A small image captioner, trained from scratch: 64-pixel images, decoder activation gelu.
Rows from block 3 of the image encoder, named by matrix and row number. Rows with one number belong to one neuron. Each number is 128 + 32 x the weight over its row's rms, rounded and kept within 0 to 255. All counts start at 0. Numbers have three digits each. After the name is the row's rms in percent of the matrix's.
# fc1: MLP up (encoder.blocks.3.mlp.fc1.weight, 1280x320), inputs 214-319
# fc2: MLP down (encoder.blocks.3.mlp.fc2.weight, 320x1280, transposed), outputs 214-319
fc1.826 076:087132092096099186097143045123114096138179119088100166204092131096190098119159144111135136086144111092132181165144127198108140109124178076086107100119110150140129156153121194124111100117124080079120099074141119129128099083108143161170108141089155054062129085153135124190185149118083167157141157095164106115118106114155
fc2.826 092:164152119113113140118125122089107162175255131124088121145082163119144118129114130117114130109110127136140186123135152127147155101116114098135111175078156128056154110146125106147167127155113114122152100138121148114145116156141106138120121103104127123149006185103110129091114143072152157127110116125109082161092120145182
fc1.827 101:145133123101115100150123120144171132125183205141115118141162038133110133121128101118091105080164134095153114089198096152101186110102108135110183090049126136187084136150079110079152190096079072088169115093081127128080123151101126087171165099075084069149152038136125117060078194084071105171133153106111160116146103129136
fc2.827 088:165055109160029109116127127095146102137104097114147104061153118168128123152086160123160164115108176116104124137127148109172153134200058120136141166137114119128115108118138105095105158131120184127138156155155118076165130184153080106123101138183103171140143172121098143088166078119148017127122102123105172158103168124118
fc1.828 094:106135156112162202142202095109189074149153113135127134102164129103107109101176202158129111130127091137112077152112080115155130107162154137114184131182172176142115120180124182134129165124126102084030149129117130122161190143119138130115162121092131093089138101104176093133122104123063077133122110160107249151160088150130
fc2.828 081:134102141145112118158116115142128129160146121098055131119111173141080105096130130115084168170074105173122175129164106164114120173167084101116166129079144110160143145134134119066104126127114159162114128143127129059144072128117075091115183090139168115091134162111115092152176112105098090158108052114180136120106113105175
fc1.829 101:071149140114084142091115116132110137100126105146174155144079126121133136122149096120163130149093143144119146147094071139144098129159141145128040104102115139136126152091145183126094138113113130161094130052107145141119119117104153149137082156102100145118145074129127130146125100162108141141116176105173104092132178133111
fc2.829 110:141160157163148099134073090110132118212209104134096130130137162193156101201132101135097112151095136119101161102124147094169121185117108126123100185131086101100134140146139116130141043187115134159159114132100103120133102137172078116130121157122120146110078159125122114134116121084158147104098116190140067142063134130187
fc1.830 085:128191089144110104136131150136175096149172081133129123187093135114061139058107121117152071151122134125104148131157126213110094126079104121087098136164141152157086182102084195129133118075137154136063136075106140051176143099102166136109119111100126119114168098091140149141135122127099043175128172086132135112159102103111
fc2.830 081:115179096118178088131081056146103149155122106126120119143126059139135098108143124107095125109122095070133127124146088121077151217092153119106164132147113067139136216197093102121131046106145096106111163098104084167150140072114147129115115153087155078092139110152162117122169118181083190157167135175160169138155059110101
fc1.831 095:123196086147123155128131119132128077107139059110121176084150120111130130091160104108118039154141124111183079110138128113112120100045141106092081153145146108155101149110065158140168132122127103101146067111112054125126118117177130156107108158129166085049141131095135130156143075119114131090131129146104153129117108132116
fc2.831 089:140180165087156105124173092115101179180206103150101095143099116115137126167172095108135118135115142144116160128117074116036144143076100140154133100085135102133195140120117101119107131157067131148145104142151124136088087118111116145198198126150118134184090143166116152107051167109113220129129121126166098148120181112157
fc1.832 075:094146095092076139198135088168169158084159160123110100153135133119097195047141098146156101103165160134117133132205134154089117130111117166071167129135241140128105061147098153102155146124124112091152111076111111119102146149106190094195152142142074124125178089146130150109086139112093099093127144100149135169223139179162
fc2.832 071:085155137172073082125169180140146173123066096131176107141146139160123128213145118143147114147196149134106142124113107141098110144154098169109094119150160085121099109153133099075079038113143149153113151107129099150148086105087182072178136056135051089141116113180109087130148116164129159123115140162143108090157153151113
fc1.833 108:089121116109166133099093114109123113119129152162176111117118094074113121037160079130140097112144095112148139122107092095116170156060150134124114109118087138123142121156066143096184164107137052111173134104064068143072118071144198121130065143067101120066176094118146106181092126115086196147108143108126155177138087120062
fc2.833 111:169109112109096120164174220104145174139068133160134109130137193109136147189033120106104114145117147040210152126162138174151102139100117148125110187136119120071138108064071091096164153128125141158109151146186106139185100131126106153128097114131118112163088125127121165092090127124229154104133117130166067100112163106092
fc1.834 145:130073103151139048109163148128153108107117154123095153153113096105115163114085056131128112085159099108158130159184110134151138108182081120131132148082131159136103131139141154132138160055139147103077141102123178082159169171144141124135134107072141074152118090056109176089087148138069114136121148092095164085117133120122
fc2.834 145:162129143196027095113113138137090123154136107079145124128123132121174047123125138199121139089166159172074134105144143130117162153171115073133140148131080145152152138130168120143120146116116134158128153157106145055143152162127130061088088133146133115112105187114112066109145089091086063125148117103116159115123101143133
fc1.835 068:101153095076144087153148077170109127179174148132107152228083113105169109094157139143147109112093105125083196128129119112094137170137148160107194149109132095163147150135115116108143138121159062082156112123154085144068140162135133119126131143116109090097170112140141108110096153131095164181136208100161118182164141137115
fc2.835 079:162128119133101095167090128082145124218233145135115130144101155160133131135121133106130142117090180081127172126131159138144181149153110143105108186119094082133138131130128104148200137124065149163126115148120139128082107130159129127113113119096098111132089142146087134122109132049175176122127139113137085156117146109176
fc1.836 098:184115071110181105137139118141177103126135160149144113098193143146117166069124128162100125078132150127108131123101154095190151148171127158123191157098122150148125129155135160132156187179182081095169174168064123144110175142158143083153127102139049159126170156115151174124118148110119125145128134149087179216180130127066
fc2.836 097:151165120158085106136111137093107087153146089086033146110125131188110078153148085112144101171089133189114169124181114149160136138163072073092156181087113083164122118146155094136098141112099167151112084134138142087199094186086101099109170113167160136110121151125109067126137106101148095140155125143148133137100162072198
fc1.837 104:068132161107089149107113111151126159162152132109138167181065122104154102080160136135181110163146165183046148154124105136043161115147132122147125154120158148125128145129156107128112107103119117133095167070124126141138110103108160163134142110159180142112158109108088131108185115189109156172104206109130121114165136182140
fc2.837 099:171127173193159118116132111118125107164216084091069109121125161152145132178109096105077115160087188091099170123151129090159129137138103108127142164122071097137135175125151112135114056126084078117102138178128123142130101155182137162102139099145154119135095147122121099125161109082174200131112091184119087169087091082177
fc1.838 123:189137098142118078129149121104125073118086156094036148172079095130089128154078141068142123094113131102112149131137163147112135177095078119089170162100073051121138057124096121121095061097129126135141059153163138165189096112138095133083070120135116088079064133098113080111121138125182109165114112090126064175111090103115
fc2.838 136:106150128089148130141119111079134139237255098136136127149090196112159108112116122125105124132121126110142171110150129101161139120120123122103094171139147122102148168125134115142184103159126104123122103136115131133124101138158133134133140136097116136120069140125120120121091131095116166098120148126151117135099123131188
fc1.839 150:088151098104135150158136112132122122164128085145069150170120092125106132140150130122103111146100115161150075154172056131099102176126096191085135110120125104153075157119114161120099073092094118147054063108085139145122114141111154131119213114130117075108117086136107121088089138097124115147165114131169161103159100104190
fc2.839 163:100139149117108084143082080157175121209135122178096144114100124157097159169184127120145137120145091164113145145084098102108111191129108099135122114157163115097075149143130183138106071121171160134139108101128105111129123093129185111156161117109095168129141124153124106143120145115060084094085155163134162112164144157168
fc1.840 082:115092123100101109151139125169126119136177117184157081129168110122089127035151213146103143072125102092097094158050152144145119164164144165119080179131140147130112140144140135151162106163151102117060087143092115134134174091149117081101137117082058120074153122102142107158134107166089095136138170117137144151136102138088
fc2.840 081:177081151116147149135099108128089128126170143130131112100147168149104103121054148145072189131068123166122155100156165130180145193173107098113162138116088120074146129103173101088105132112122059163151085140145162176172159137121070065110072133109180174138072158131118126138134156129199140139113136114145078177083125090156
fc1.841 119:176152144066127185155104123190127149142181120147115092094119103093143121067138163144145108147135129157084146108123075126107150115121141140114148109036162146171112147121147105097158108145088140133171139132113076123054147150097120176105181095162119206108170155125122120116096178159108102209134112138179119186129125145131
fc2.841 125:139132131135105118185124108099081099175119164099159091206147165142163149139066076128113140114133147143119070144134161085131184135106052090107118108156102130139148040106127060112109075107094099163168143115163168168131109170131117094155063106131152108096066147119152142083162138140212203071134120110086153153100126122100
fc1.842 105:115193109128128152125144100129129103118143104104116143138110132110117116090144081081088059165146119121186096126135133116128147092019153086106073130157158118161101113105013121143165081108137142104164077099152067137133103053170153143117167125145169095038137117121134124159154104134126142111127124139090142141116098125150
fc2.842 100:128188158110149098128154135115116169203192119127104169140080122100161104164148093134130108141135143104152165120140067133047140184050132109142134117101136098176175163109097107143170123105071130168135099145159108144075084118136146128151197115141132113144074110148086112125098167110106206146116133097168100158083149100180
fc1.843 071:158131117109139094156097110182143142181123092124165107108134117111119116035155138126114095085181159102116141112080098123171101173152137151121119150125156174178127111120097137121216118164071145124101121134150095153065135101138190093131151126083059137089186144124111115126115122163112086157092077123154142146130083127117
fc2.843 062:069096167149155090122144127130096131126141149137093121098161158164079114182145160146114147125090131122128154134124113106107107146203118076160118177143080106083166160167156128142091120148155144162109075138122131125181139096121128141166126173101201171128065092158097110157079130122128170093133167128139078117118150107169
fc1.844 078:086155117089161138156108140170121141133105138121140127231063099100134193091156105131150124162102093131108146100133146160133124116163134182095129178158128148132126093171121172154145150076110072092129065114074110154144132084100176154170113166087109097056172144110155133126125137092126176148126171103155113135170114138142
fc2.844 080:142160132137137134151148114098117123071227165105153127136188161133144122119120125134110124117089122143155123135147139157188164074122073144085110178096151146146149104156135104137164122180099127136168127129117147101140090198104080117135145112103115052148104094096156121129080131116145156153129119149137094086122099139136
fc1.845 095:094107095086111115162134124109096130100139140115108137186087111131114159147151170095132189098067086133109107152136162191107147168156126114064167136136110085060121105133137158125076079099127080129064105119102174157152140108102140170191114179091082093108098109177125120115129162113127110145148130142137132154178117162137
fc2.845 102:139127114093160125145122076070139128209255125105114145131151163142150122077106110127077136136120124153139136135127143100142161106141113087121084140113134104067147157105158125148160150131136115137147107119112139068114100151105104109154077128108129122128081162134156123140115126056146170096127130108125121130113139133168
fc1.846 131:059070085100145140126119092138137124162143114164183106067145182107125147122122120106119128106106124106167142154115109089191061116120151127103083151163161126101120165101107139091148153190147174085098135132139124116122126043151129130111120186130090156109157091125078224149089051114100131113135090123145161106165114168097
fc2.846 135:157131098181143100178117179105099136118070140080072118131116131136136156192083158137069148114142093150128139140161126100088114122160099159097141121137147110090106114171125092114125097112132109154109164128122151165140101106124161137110150092131176156112072163149134168101122196108163171134150096115198125137117129109138
fc1.847 088:121157093117130154120131116142135127086143143098111144159051146100131118082119112119084098090070098107141126120164067151157068097099099119093116171072161126156140123137105112102207119117148077104086132100132148114120122152120158097100154181123166096109158095100125113123097082153078080171141107097226108131173079136139
fc2.847 084:110185139143007078119145144116165063101131153160091156127113150152113130173136113131155085158151115124166156126152121126138126138097107126138085090129091149151153087153111158179133176166122142157162083133089096078143077120156128087158172148130104105135082160103123102131034082081060112108132183122153117048104118144157
fc1.848 086:094114107110102152178131112128096136078164147109130138196091120126157189093131175144089148121047104148069144175127173200088157175121146089060184163178146121088146074164159164117116120100138070104154093127108120126124152094112170128170120159112120086097123109155137104172166161105099146125105173116158140152188122171133
fc2.848 096:135132125115136137141127086070115123222255143126121128134113144156138080103123119128082148131116106155125154117112154085135165104131105079125115153111128125039141140134147126146167108173133105131148102124102145080111111125115108130141094146115110141117057148127153089133110152065137161098123153138097109128130129133172
fc1.849 073:132142081112151197084087126109134116175231128139155121124096102134115128061114141096162131113104143154156121156112153165115128084083159120123142148187110152116108116131114189133154148117182122136146083081146168051100196104096173142137160103162111147076164120172095121147153154089120106108125196075126142130161141170130
fc2.849 066:164167141142196124120122164076108151153165093164143155113114158114112095172059101106155102097113147077163122125121142100142154174092168120170132160170120095042166117112116077116176118126105076080135126160156147180110097129151077122103119093097103151130047142147140131070104173125158198095133126156098095143119126129116
fc1.850 094:173196106133138127149163120137140108125144106083116136073160155120113116079116093110080080135127142132152142131155056150151127138060128073094130163146114123158125101163046142112199130119144083107131112138140103118148120111127198092128132175122192111076179155115137103143120088155097098145169108124154171154136100121127
fc2.850 092:127158157065095079125154118123136161164171136178103099139143122105141143146106110115128101123147158096160183120141090129105103179091114146172126109085121116173223126104085108139156164169089157161128089147137156111094078163098071122183168133136106079149134155115094131092110110114134169139114174077194090094088161127108
fc1.851 102:072118158148255156151113090156114156194103127133149109158129182135174127113159142193060148147148100175091123096160118074107105125129132146142120133199189154149173163108152105084186165150105101116090219157135130148065123117134164126134155159112159139103153156159124118186145118119107166134153065153162139115161130106155
fc2.851 106:108126160120007175107193174100177126073136146152220124129143081082109135127155121156201110163121126093154093143097185228175112106147161146138122181133136150081109126076104176146117144127133194113108137081155118089164163133108147155133161057170044080148118084119142142155125109101116081156113133217075132105165121177094
fc1.852 098:054164142053110148103145122123141151133147116121174137145058093072156127065182122131170139134141122194060121148080105167093120080141170159144141167117194170112121146127163108111109174098119165073098161075145095105100126114095153154158184139151121145129137127102076165105186119131125104153096203059110154124172142227125
fc2.852 097:167175142175149103137117103125139075206221128101053129133133118182131142164114088106111090163057176125102151141134133118170174132123079124136114153109075107137135156125131117109114074145095094162154158146085147127092125131172156133136106124121115123128094106147172089165114128045176147127111152194133098166137082097156
fc1.853 087:163255133093125099128159139113132128098106164100072157163090119117101116117139069121113079113088074136196171140132131160152107160000108163120102192087149094119112116126078127090145118138174111113145082113139115171134085132096112089103143109125122098145128093129142115119122142151138146137114149102137097151133146132165
fc2.853 097:158128145123130132155129171115096128214232104131124128146096148097157111176085120126107134138118138098138135087154154132126102150126129137091084189145110081119153152095117063145167101159130136129105147167103153132140112126160138139092152100125104132113050129149139088125098121070138154094145098152125096134080093109192
fc1.854 096:120141104167088068119120116120108108105106069139169085119123140161123163100092077106129110102148157096171174098164098132180105106109093065096045117145085134160143169119104125168152115141099169168121075119094176082186109098141168129196107183146134083105152137094153175155163052133144095114136093097174143101121146129105
fc2.854 091:129161142125109082092146096109137131174209109155096123082146151160146093203179105121166091104128130103107150136122098130062098116106140136175169122133136109118160140171111140164119113182104174126171139159139080043090130096173141152165194201165105138134110159160124130128088126109045123102118123137134135071125167158127
fc1.855 087:118098056106150056135095107110102095126081094131066117192074091105103152123098130086159136086105147086116118128118134120111130174137077114077135150094083062111152080115080133129101040072101139120108112148124157163131082130133117150121094121093074071065093145100103128114189158103143111185116119098136091181145085110059
fc2.855 102:117120093101157139147127093079132154214255112154117128142105186126139121117126134118088133121105135122133143138135116104143136135125120117113123170130137105079143157118131107156161114147145116098130096114126106138115116130141132138136127135102104118139035142126125150113099147052121168099151151133130118124080116139163
fc1.856 098:141104129110135075152155119152165132143168141150095142164101143096091132106074114136089127162104112164087165195188128149059135197147128120134122098105087183126095152166130159102104095091122081165095128116093093120175112110107134109158134115062179115139146121093141105144077176179088114167109170118229143106150129097163
fc2.856 097:103131150190029108185108093124132099131113131147154143132112113175104130143111076128091158172115066203144111135132178108207084181172070126101103152205068141134117129134106176135121098116138121195103085136115138163219107175117124068139100134106160096144118122119140112131136101078134081083121134168087177110128093128167
fc1.857 084:161194162108071148145115117147131140099201087122169111109104077111064138076148116121082115183141098127120072078142142164101145171079134125123118184124164082146083144084100133111190154097132118104129097126105099120155108097110139086078148128045120105113164108116107101096147137101102077177136151125075178115142071124120
fc2.857 083:132192129128160075139129068108072103217204101095078176195096108146145068182106125140079111119142096161156122146117125111088136222092103102113102142128111062166151174116121101139169053129134127142134094115136159112130096135134147078109132100113129115097051135147125049126113158120134111088155151110155135150095129085162
fc1.858 077:116115104090139170133142078167149145126159114180121109143100137130102126067188132142184132088095145123103104132123089117153088107125162143113145109114156172134115114121097133108187113167127101107158111125126111114103170124117153145153159136127099158114187070164145154111121141098053079093123137122140142144214128197134
fc2.858 070:143141080152017122114127165127126134192110099092139131131092154144159099155067152149132138093145125115077141095152176137164159154127126080142141135171118116123144115140125101160116089089134146167100084099175147107220122135158078098123135069163139154116105148117133089080146138113133118098123129108072169140048154110093
fc1.859 085:081117083154103173124103020104189105122169066128133144137086123153161113089139197102077118102157128144134134152082091138147119154055136117077101104133078133144081077093085142092138048123072125090118119110145116148097098074115180178118170141124107109076117106158077144141175158088125137182122110103139128121121115148156
fc2.859 079:145100109091186140155105104078135146181203113155111125134071192132096138151108131092104149116051092131165166133140170094153131158109145104133106168087141064029145117103127134130139112158135088116127102101165152123139106095119067138155093135062127152154036130120121160110069148099111169105119159127156057139100126126132
fc1.860 093:134109132159096096120146107123122104109112051093100102131136099136149139137109129073135159093152135090081150122118133172131092099128150095114125098133118109199136121107127121176092136146110128114096095168116104046128117134172139148130121151136085051101123156113134113148130078122108079117141087089191116078071144090090
fc2.860 099:103121152107145126082106100098115146167255085170125101117070177151141133149189138140130154096133137118115153144132096098104120166137161168153093151143125115090199160163134138174123133183141087084147082129108106123100165097150121159172151160088109161145073155146082142100096134066091150107130126135138091126101139147163
fc1.861 084:131212121110146132188114112163114134091163129108119160111118104136097133067176106137128079134150117141174127107129120142133119095055114116084094204153192133116118102148085128089191169098115109085136077132116067137141107150142169094116147130108154118069177119102125111162085134097107089113145164099087167153145073141153
fc2.861 078:142214129130137068152130138110130137181177126121048166202109085103126120140108103114154110072139125087166106119114083121057138180101113146117179150113138104178170119139095103175183085083113163145104072125145163132069066160117128126138202067147113099100090135117112094071069159131145153156139137117140134155131128100164
fc1.862 101:116211114125144095137184085144141102091145145115126141129156149126074113110116140150093051157092083104160120160150119165106115124049106116108094185136134139172123156112079179121175154177158130173086155142098113091185087146130145123107106187102159041108159058121173123141135087133079106131127143143166125041143111140136
fc2.862 093:133157119128052058115155129103090118149145131112097114120131146153128096184126118134152096092147134093131155118103134117134058111102097159129115138137132090141227137161106110173148141195146193100114148171121124018108134136170133124110191194193099135124111165123151105131090060090101102090161128117148121063101134109147
fc1.863 109:094116118134194132096113102092154125096177150130150117104129107105150140100129106132048097136114064149132117146194072146100190121065155126157160082102057153138138136143102142124120147114094069105145171120037112086047118100117199138137122151101160113107152087117134108168121104110078157153123120085173171116128113129127
fc2.863 102:129110160134006098156138165099159126190125138142139128107107211149117143182049123105109127178078138109151146143144154152154108161124084137127082161166063138102116118106105136097131168119125165201109111166152105141168097140132121136169091125155119103161114169121120154131157079058146088054098117131143124040095200145169
fc1.864 097:156125128132089198123182118100187086090148132067079135191066090111104146088093121099128108129144090136066111140144125202116120117137139130100094133134160171146070118147118143153091090072121140139113103099119128088139167123153178176115146101117136056106102131095179168148103090122115060160105124054150152121118106124125
fc2.864 095:054134129115148121087099063122138136167102094125186131148113147126125132112191115129108123081129100133121102113155087094093153196126137127135110077156135153089144176196103140116117076155117122122110149081094073166094110098109167141129136135082115089091161126116120102101208104123077172161099144142118171132153061167119
fc1.865 103:129119088055043127165118091128157083147169103140105110143161089085113159099119157100127072098119133131136111124120105169064142153107119165054120116100150112138034112121104152091141092139064146103128126106087092166064136104117151116158117111108026133077126153122114094133098174117098106184110120127150138134143055175159
fc2.865 107:122059107113139122141144146079107164131064170143170115136192186138127105181091168136105160106127141103130121122134174128173151161174091126140070164117102113063153078129113102131145125162129114154109142111159163151199128167120091096124012140062130095130099098137121134078141121135177141128127131131159042086084129135088
fc1.866 108:108190116118097130162112127159090150071123161114142133163105119106077087103126105135070117093155111133186090116150118178138147117079089126069067169129142117123121146100095108148181120113171087128102113119082128125129091141129143085099160159091129085086143092143109106108109123130119096123184120116118146124125081126103
fc2.866 126:072200145153107073126068089132128077255158148168113165143115126168138118151163125134193116119164160158141141122112122091117154172098091088172101090162120137140154114106121112178168132143101147167175124106126115102078134144163157110163120141141094118097117143140085052126110126115120163091110172121148117115112115150155
fc1.867 097:121100114118167115156136133166146120116135169129110136185117109092121191092157109151190115144107129150108164154160163099133144166192139146135183139152106165106124068177146211149140175067133105052110104118087125144157207126130177188147133125137131100113173128091133123126127119103092148121105216121102159133194143189132
fc2.867 099:125124099167109150147153155088082086074092178095154111148172073177099073129142143157157115119210120158154061142112197176160152072125099135100129130105112161117142057124113087105137156162148143127150134162094196071149128185137092114116106098162117089136091100124167101124092120105163118109163076130073131166062097103119
fc1.868 076:149135107125152145143131110157126082111138091112128160157074106110119150079176139124196139133153107201107149134186105163130120181178151110106197178159166175110138149183165191137136173049119104057059112094150128118168232121106215119167121135095124087131182125103155116116185141110093119111146168113083210164188139155166
fc2.868 072:170151138142105179166184153105129151149174144143144104097116102140098106168145111137127144137142120146126088121146111154126093125140116103156152156152180139097121142073148076135098142138126140105115136123142167070162130203129130122115208040206065107178123128164126076137174116088152098120127071154071153148104149091191
fc1.869 079:118118075094104110131091048153161142109194110107198127190104093182091142053141165106130106122129084138092155122066170120160098118097112138087050175094121096127084122106075146122171122166141133113138090121097093116114129097125131108113156116100078161047162101115137163134158121087099059172103179132111146123139094164080
fc2.869 075:151095140137174143121121076112093117115157075177120160118105096111094064153178120088105115136114108093173103137143044105059134211108150094131152125133063069082134192141093135172135105128126069086119084095135097161185138084124146170080107116094165144109084107139109131123135186132085160101169129167154135153076081107166
fc1.870 084:098113084137090154150095084152149165150137124070158126177141136143136127094132139145095144123146155142097168127077108168152092155139134162105033192107145129148068121095110167115169098177139164149090137120129111135110108146133166110117115163111093164087175102152134139175123105173105113186153148111203120093149120114111
fc2.870 079:098140154127129095111105106132096117183098116137116157154120114167131107220149118192082128135164087133153072109125149093096099183112138146128101141225133113046118136177115111118123060138138140137106118086134092171187158099133168145144102131105142133110050119138119118124172148145119151067114124149136102111106125145153
fc1.871 102:113137130130208108125084128143178119131168168127134140165135127107128143101106102116075083147069121101150138115204086173131110126072144144143129087104099142142139139117075125085171178098108037127119147133046090076073101093118160102149116167095157087115144062120128083155095121113083155116126147090231132127150103112131
fc2.871 098:145130123117050059173145137165185132228116139154142124135123181121124149167070123109099104175136135069149117091148131128149091208131099160143079147165104144153128115108070142113175159161102166214103152170139116111139116159173127118135117150149081081149141151101136146104131068090118094071098103122163136031088158111131
fc1.872 088:105092065070119192145116093147135101171211145120167104147084142111125125069154164103165117147093123133090167158120152147148145108132161136075171133155095106105159103162115187113124141105143058044121123096111084123166170038113165166117105175105137112065186094104174125166161092086119136149128169143093158148160086144143
fc2.872 086:179085121111192162141175160085105120091163156143097129114128172086106132132129097104152141142072141111163126129158166121184118081115132129146153163070141138082173078109153100138148154178109108103107094155115185145166103169101039155082136086125168119161091131073154152106099135104188144141141074158119063168096117087096
fc1.873 110:158103082131092073153127129108128073120101133086031138171096077133089138152113130061144149104113133112095126147111152176094132154123092116094180144131096051114127047165103105131078027116123121145139079147114117141172110104153106114119106118156101074104089119127124082109133132132145104115087120114118066179121100097125
fc2.873 119:116132130089165145144107081073133144216255114153110123150093189114154105083131139129081112135118108130135157127145134077178153120114101107115107172138128140085155168127132117154195118153138083122118100126098107106133105146148133127133113147080144117123074127127136112133082139092122177103116154122123131129100123122182
fc1.874 093:086165127112182103136162100133121112111142159164134164163140078065119146091193105144150123068151096154120097133116066125106153094114136122120172141143171160124137099124101190138130134088129102085114095094117135129105116154085207123147160166101135087080140030130104095141097154115055125127117158136119167084183073192142
fc2.874 088:133168115175081091080107131107105114214129118111080174104100123143155070162105134140141125105158111132132132113145066130099138160091122071138143115130123120146142149125141102159162140113119154161129143134152125052118138142137144118123200110197127132124079175118091104122105138062122074125144084078140171112076163127174
fc1.875 102:197140107104108207134171127142153160130168099122056127174056094109115122086148133155178121173122130148088105131140109124073161104158163092119202156133178131144080109149146141149120104070112100101106086095148150113170177143101193216137183085116171133108157122140154114076142168161053079162148161154097153136160120124153
fc2.875 099:149165162115097170139186122100147136074152089115096106048136135093079122130156074127120113124150132137137168137166095074092091125106120124127168115123176169070098148154122132081141123119147116064116126107179115155175094125094105142125234095148142152198132122122107090100153135149141123165144079158100186141166097198204
fc1.876 085:142154132095124152128143133157152114171119150156092156165111127111104113070159145138155048168115135084155162108114126139135073145118161191138119182096182157147070124130072165117244111127136155115096118124081033128149185131145161147099148112109105150125149111112125106123121138144080046146119198132147128132157103119157
fc2.876 078:141158134114090099113159110126070128106139100107082103150140087208106107194151105114104147134093145133121126171102079151160111140140091135099112151126111074096143109164142095143081096155136151149083125103193156120224125141106088124131130117163147117097118094162153092105132107150191148129185147151116102106116106103177
fc1.877 113:151147069108074173144164140117129131102139077099081153189093084136099125127123151142154129144143142170134064168158103168139090139156121168068119136145143146147062107140139186148112071081093138122082054126114197091153143175131162147087122103138096105099110095121114127110089135165118077128171104137115150116137117132142
fc2.877 107:119152148087133124137116079137151133182110122156101106104090085121061173195155126098117131124114103147131143129110115065082121233130099117135149052160192124088115111176126162115124038158157102094137112104116089181136110107131109099141194092101114115156131129136150104096144144164094141132079155134127157142169107159190
fc1.878 079:128103094097084151131088040107171138102138067093143138118136116098167101089152161084057117082127155140106176112107081129142153157137143170102108151052133119133117118149102148068143128143046109018097161124145069165081084135144161167157108175072083128067130132120118120161141137124130134222120129089173131135113091137154
fc2.878 080:140132162135111133108124143105099143137194114162126111167068100117122115129131139145152135141102096138139109120115158162140157190148159098146082154112124148067122089185147125134126132095133122178118041073147174159179137150114049105133098103012134120132033128129101117082093203103101167121084185106195075145065104131128
fc1.879 083:136179108074098074133114090157154077146204118154135146181119116135129139055123195143145049101146141128098158191085131210140135132095133115108130148168161132139089165067149170124175140130154158110108148141111126132142158077127170080158117137114089152076168124071057130142154156132129085130111143084138119131141111198087
fc2.879 076:147174136142118133079106142074091116158229137122127154160059117108107072111154145155117166137080082170113143111128164146125168184117163066153095163134112110077153141131162120165128075117140075140111095091106138115144118114142096104111118111091135137115080127147129015134117161134113176138105177152099100146080146094165
fc1.880 108:061151101107158172125118095157107127130185156144144107180114133146171122096186124129160113132145137167086114148113143122103137100108181107110169129202150129112146132167153193175115125143161143061175123097100130075146182103112194168149152155153132105040179143159093122148125114150088149108168153130112162105149088170164
fc2.880 103:133142117146117141114128162113159153179165120167138133104086146152105130164153070100187119147138148089142140109117197076178115106151132118125115181159119143058143098129108108144143139158131143111131111136135134154152084134156064182132146062176097151171116145121105110128119137088187205085085127183048106131131131164156
fc1.881 128:138064114054094166189138066138188140100176124115104086145089106115116153072140169094078107158122096136102087110118111168082151116112104148075118116082182098127056115117096092061124106121075100094124148101123060157065105101102150120149160108076119126103138093120165152105139162092089114186092114124129148095152122160151
fc2.881 133:088084129108172148089168114090113117050079139098214092101255175111137081124151167134084159135124128104119109142139094117156174138152156099153098100113109141130118143145121119111112132149158092133115170115138116121151120142107120117124049171075184088109153069138148115126183089169142153182126122134153125104090122119057
fc1.882 074:075097137121129114094108018142185139096143125152173109130098111187161110044161148146090127092129141175080146158059122098191154126112089078119057133069124151150127120126110115115135101154116123104154128128146150110090129148098137090175159146162077153091159164135088191167106110148120129219103104093156101160136116177086
fc2.882 068:159135124160169120119130141083090104145141092121134134138094145133158074179139125149139103056131102079109100107140146147129110167115144089128170160196091101045140156133153119193145083117180110103126059110089152107161148093193147150092133133170159157117031171133111116116112146058112134083158094121087115142068163154114
fc1.883 073:135149111102091135134107134123136126113134101136148119166080111093118157076083051103155094100103114128149188137126124176160085117129123215073093141092142168111109110155126134100140137103157131116134114046140147140144127153115146085182123116095099080128157087057177138095124126121095132163099186075144125101128125150142
fc2.883 072:097136202166169118060150134085137122119110117151138114116197126133130086195203105180125118153137128098145080103095104084125124154109146165165083138134106176113143167166095130163157109214121151132140125144125083118122138151151127119127148172139121126153086106121095100140135090103129135102087090228138111105090114144165
fc1.884 089:145202152119168083094149125098155113113080120116091148138098147115089139093123071111116089111083069110230172137146091170165075144030107187145099185084157138092099114133055109082184128103162150120145088126158123137120077114105111077114136119142123103128131107096112108149136124108140108131107120073162085139108126152149
fc2.884 095:140131155102148120165158184123097173219212113124122113168070135086159114182116116131096158148123122085118122092124149130106127162141136172093081178132123091142139157106139060136152057149119128136086127150120166139166071134139148132105147077142102115119038136148134105123151136100124192094138108134142125120065119084170
fc1.885 103:086120092090106140167152056137141129096172091135123105143136173113107158105151171115101144082102103147089164189169071161150088145175127127093160138126177114112135140143139185097116098112152086058026137088142101138172165143076136097213165186075119084138160076140148157143083098133055090181156144118173178089177110146135
fc2.885 093:130145120141219122107101080088145100177113151112056165161122145075164119116095095125096135128163092176124159130166102137138101135137131102140137132094185134166097168074127155153145141117164149108109136138106169051075105172156114099106149136145125135103091159086083106139162114042143076130121053079135143155085124124187
fc1.886 105:091169115134133113126149079124134110131133112108067159167112121114157084110107149147078090055083110129128119150173059140084112147090117144108156167100136108145153178093124136095166069094127079075055106131132125129088117163091145094111142158128160072051148133114106075148080128148085118189163113091180099131170076139144
fc2.886 099:102158118176000111106134177128169084122121157171128179125102121179116122165153110119226120148156110135141148142126157126159122138117125100155096119165087139111138063136109154202144173115147144194143086129104086092145106138159134138162158142136099107144102142112114109138051095084072136091107192095095104087103142121121
fc1.887 085:141176126093174171135156090144131097151193154121106173165092087133155142088164131133155108101134139150086117147141150144152167089156157143151225175179150175074135101167164134129127170051156085038089128109134140123130196135124161149128187104131142094093183135089127099116148144070146141115108185083066148173178137237149
fc2.887 085:149135145159142185122172158063131108110155136126124136091125115128098107164156089117186149146137136169108077136132149127146144084113124109142169158120189156088124112112127108106114177144150137054139110091145195099140117176126124164119210070194113129176074083136148098157165151070173121086118109174049123172119156139177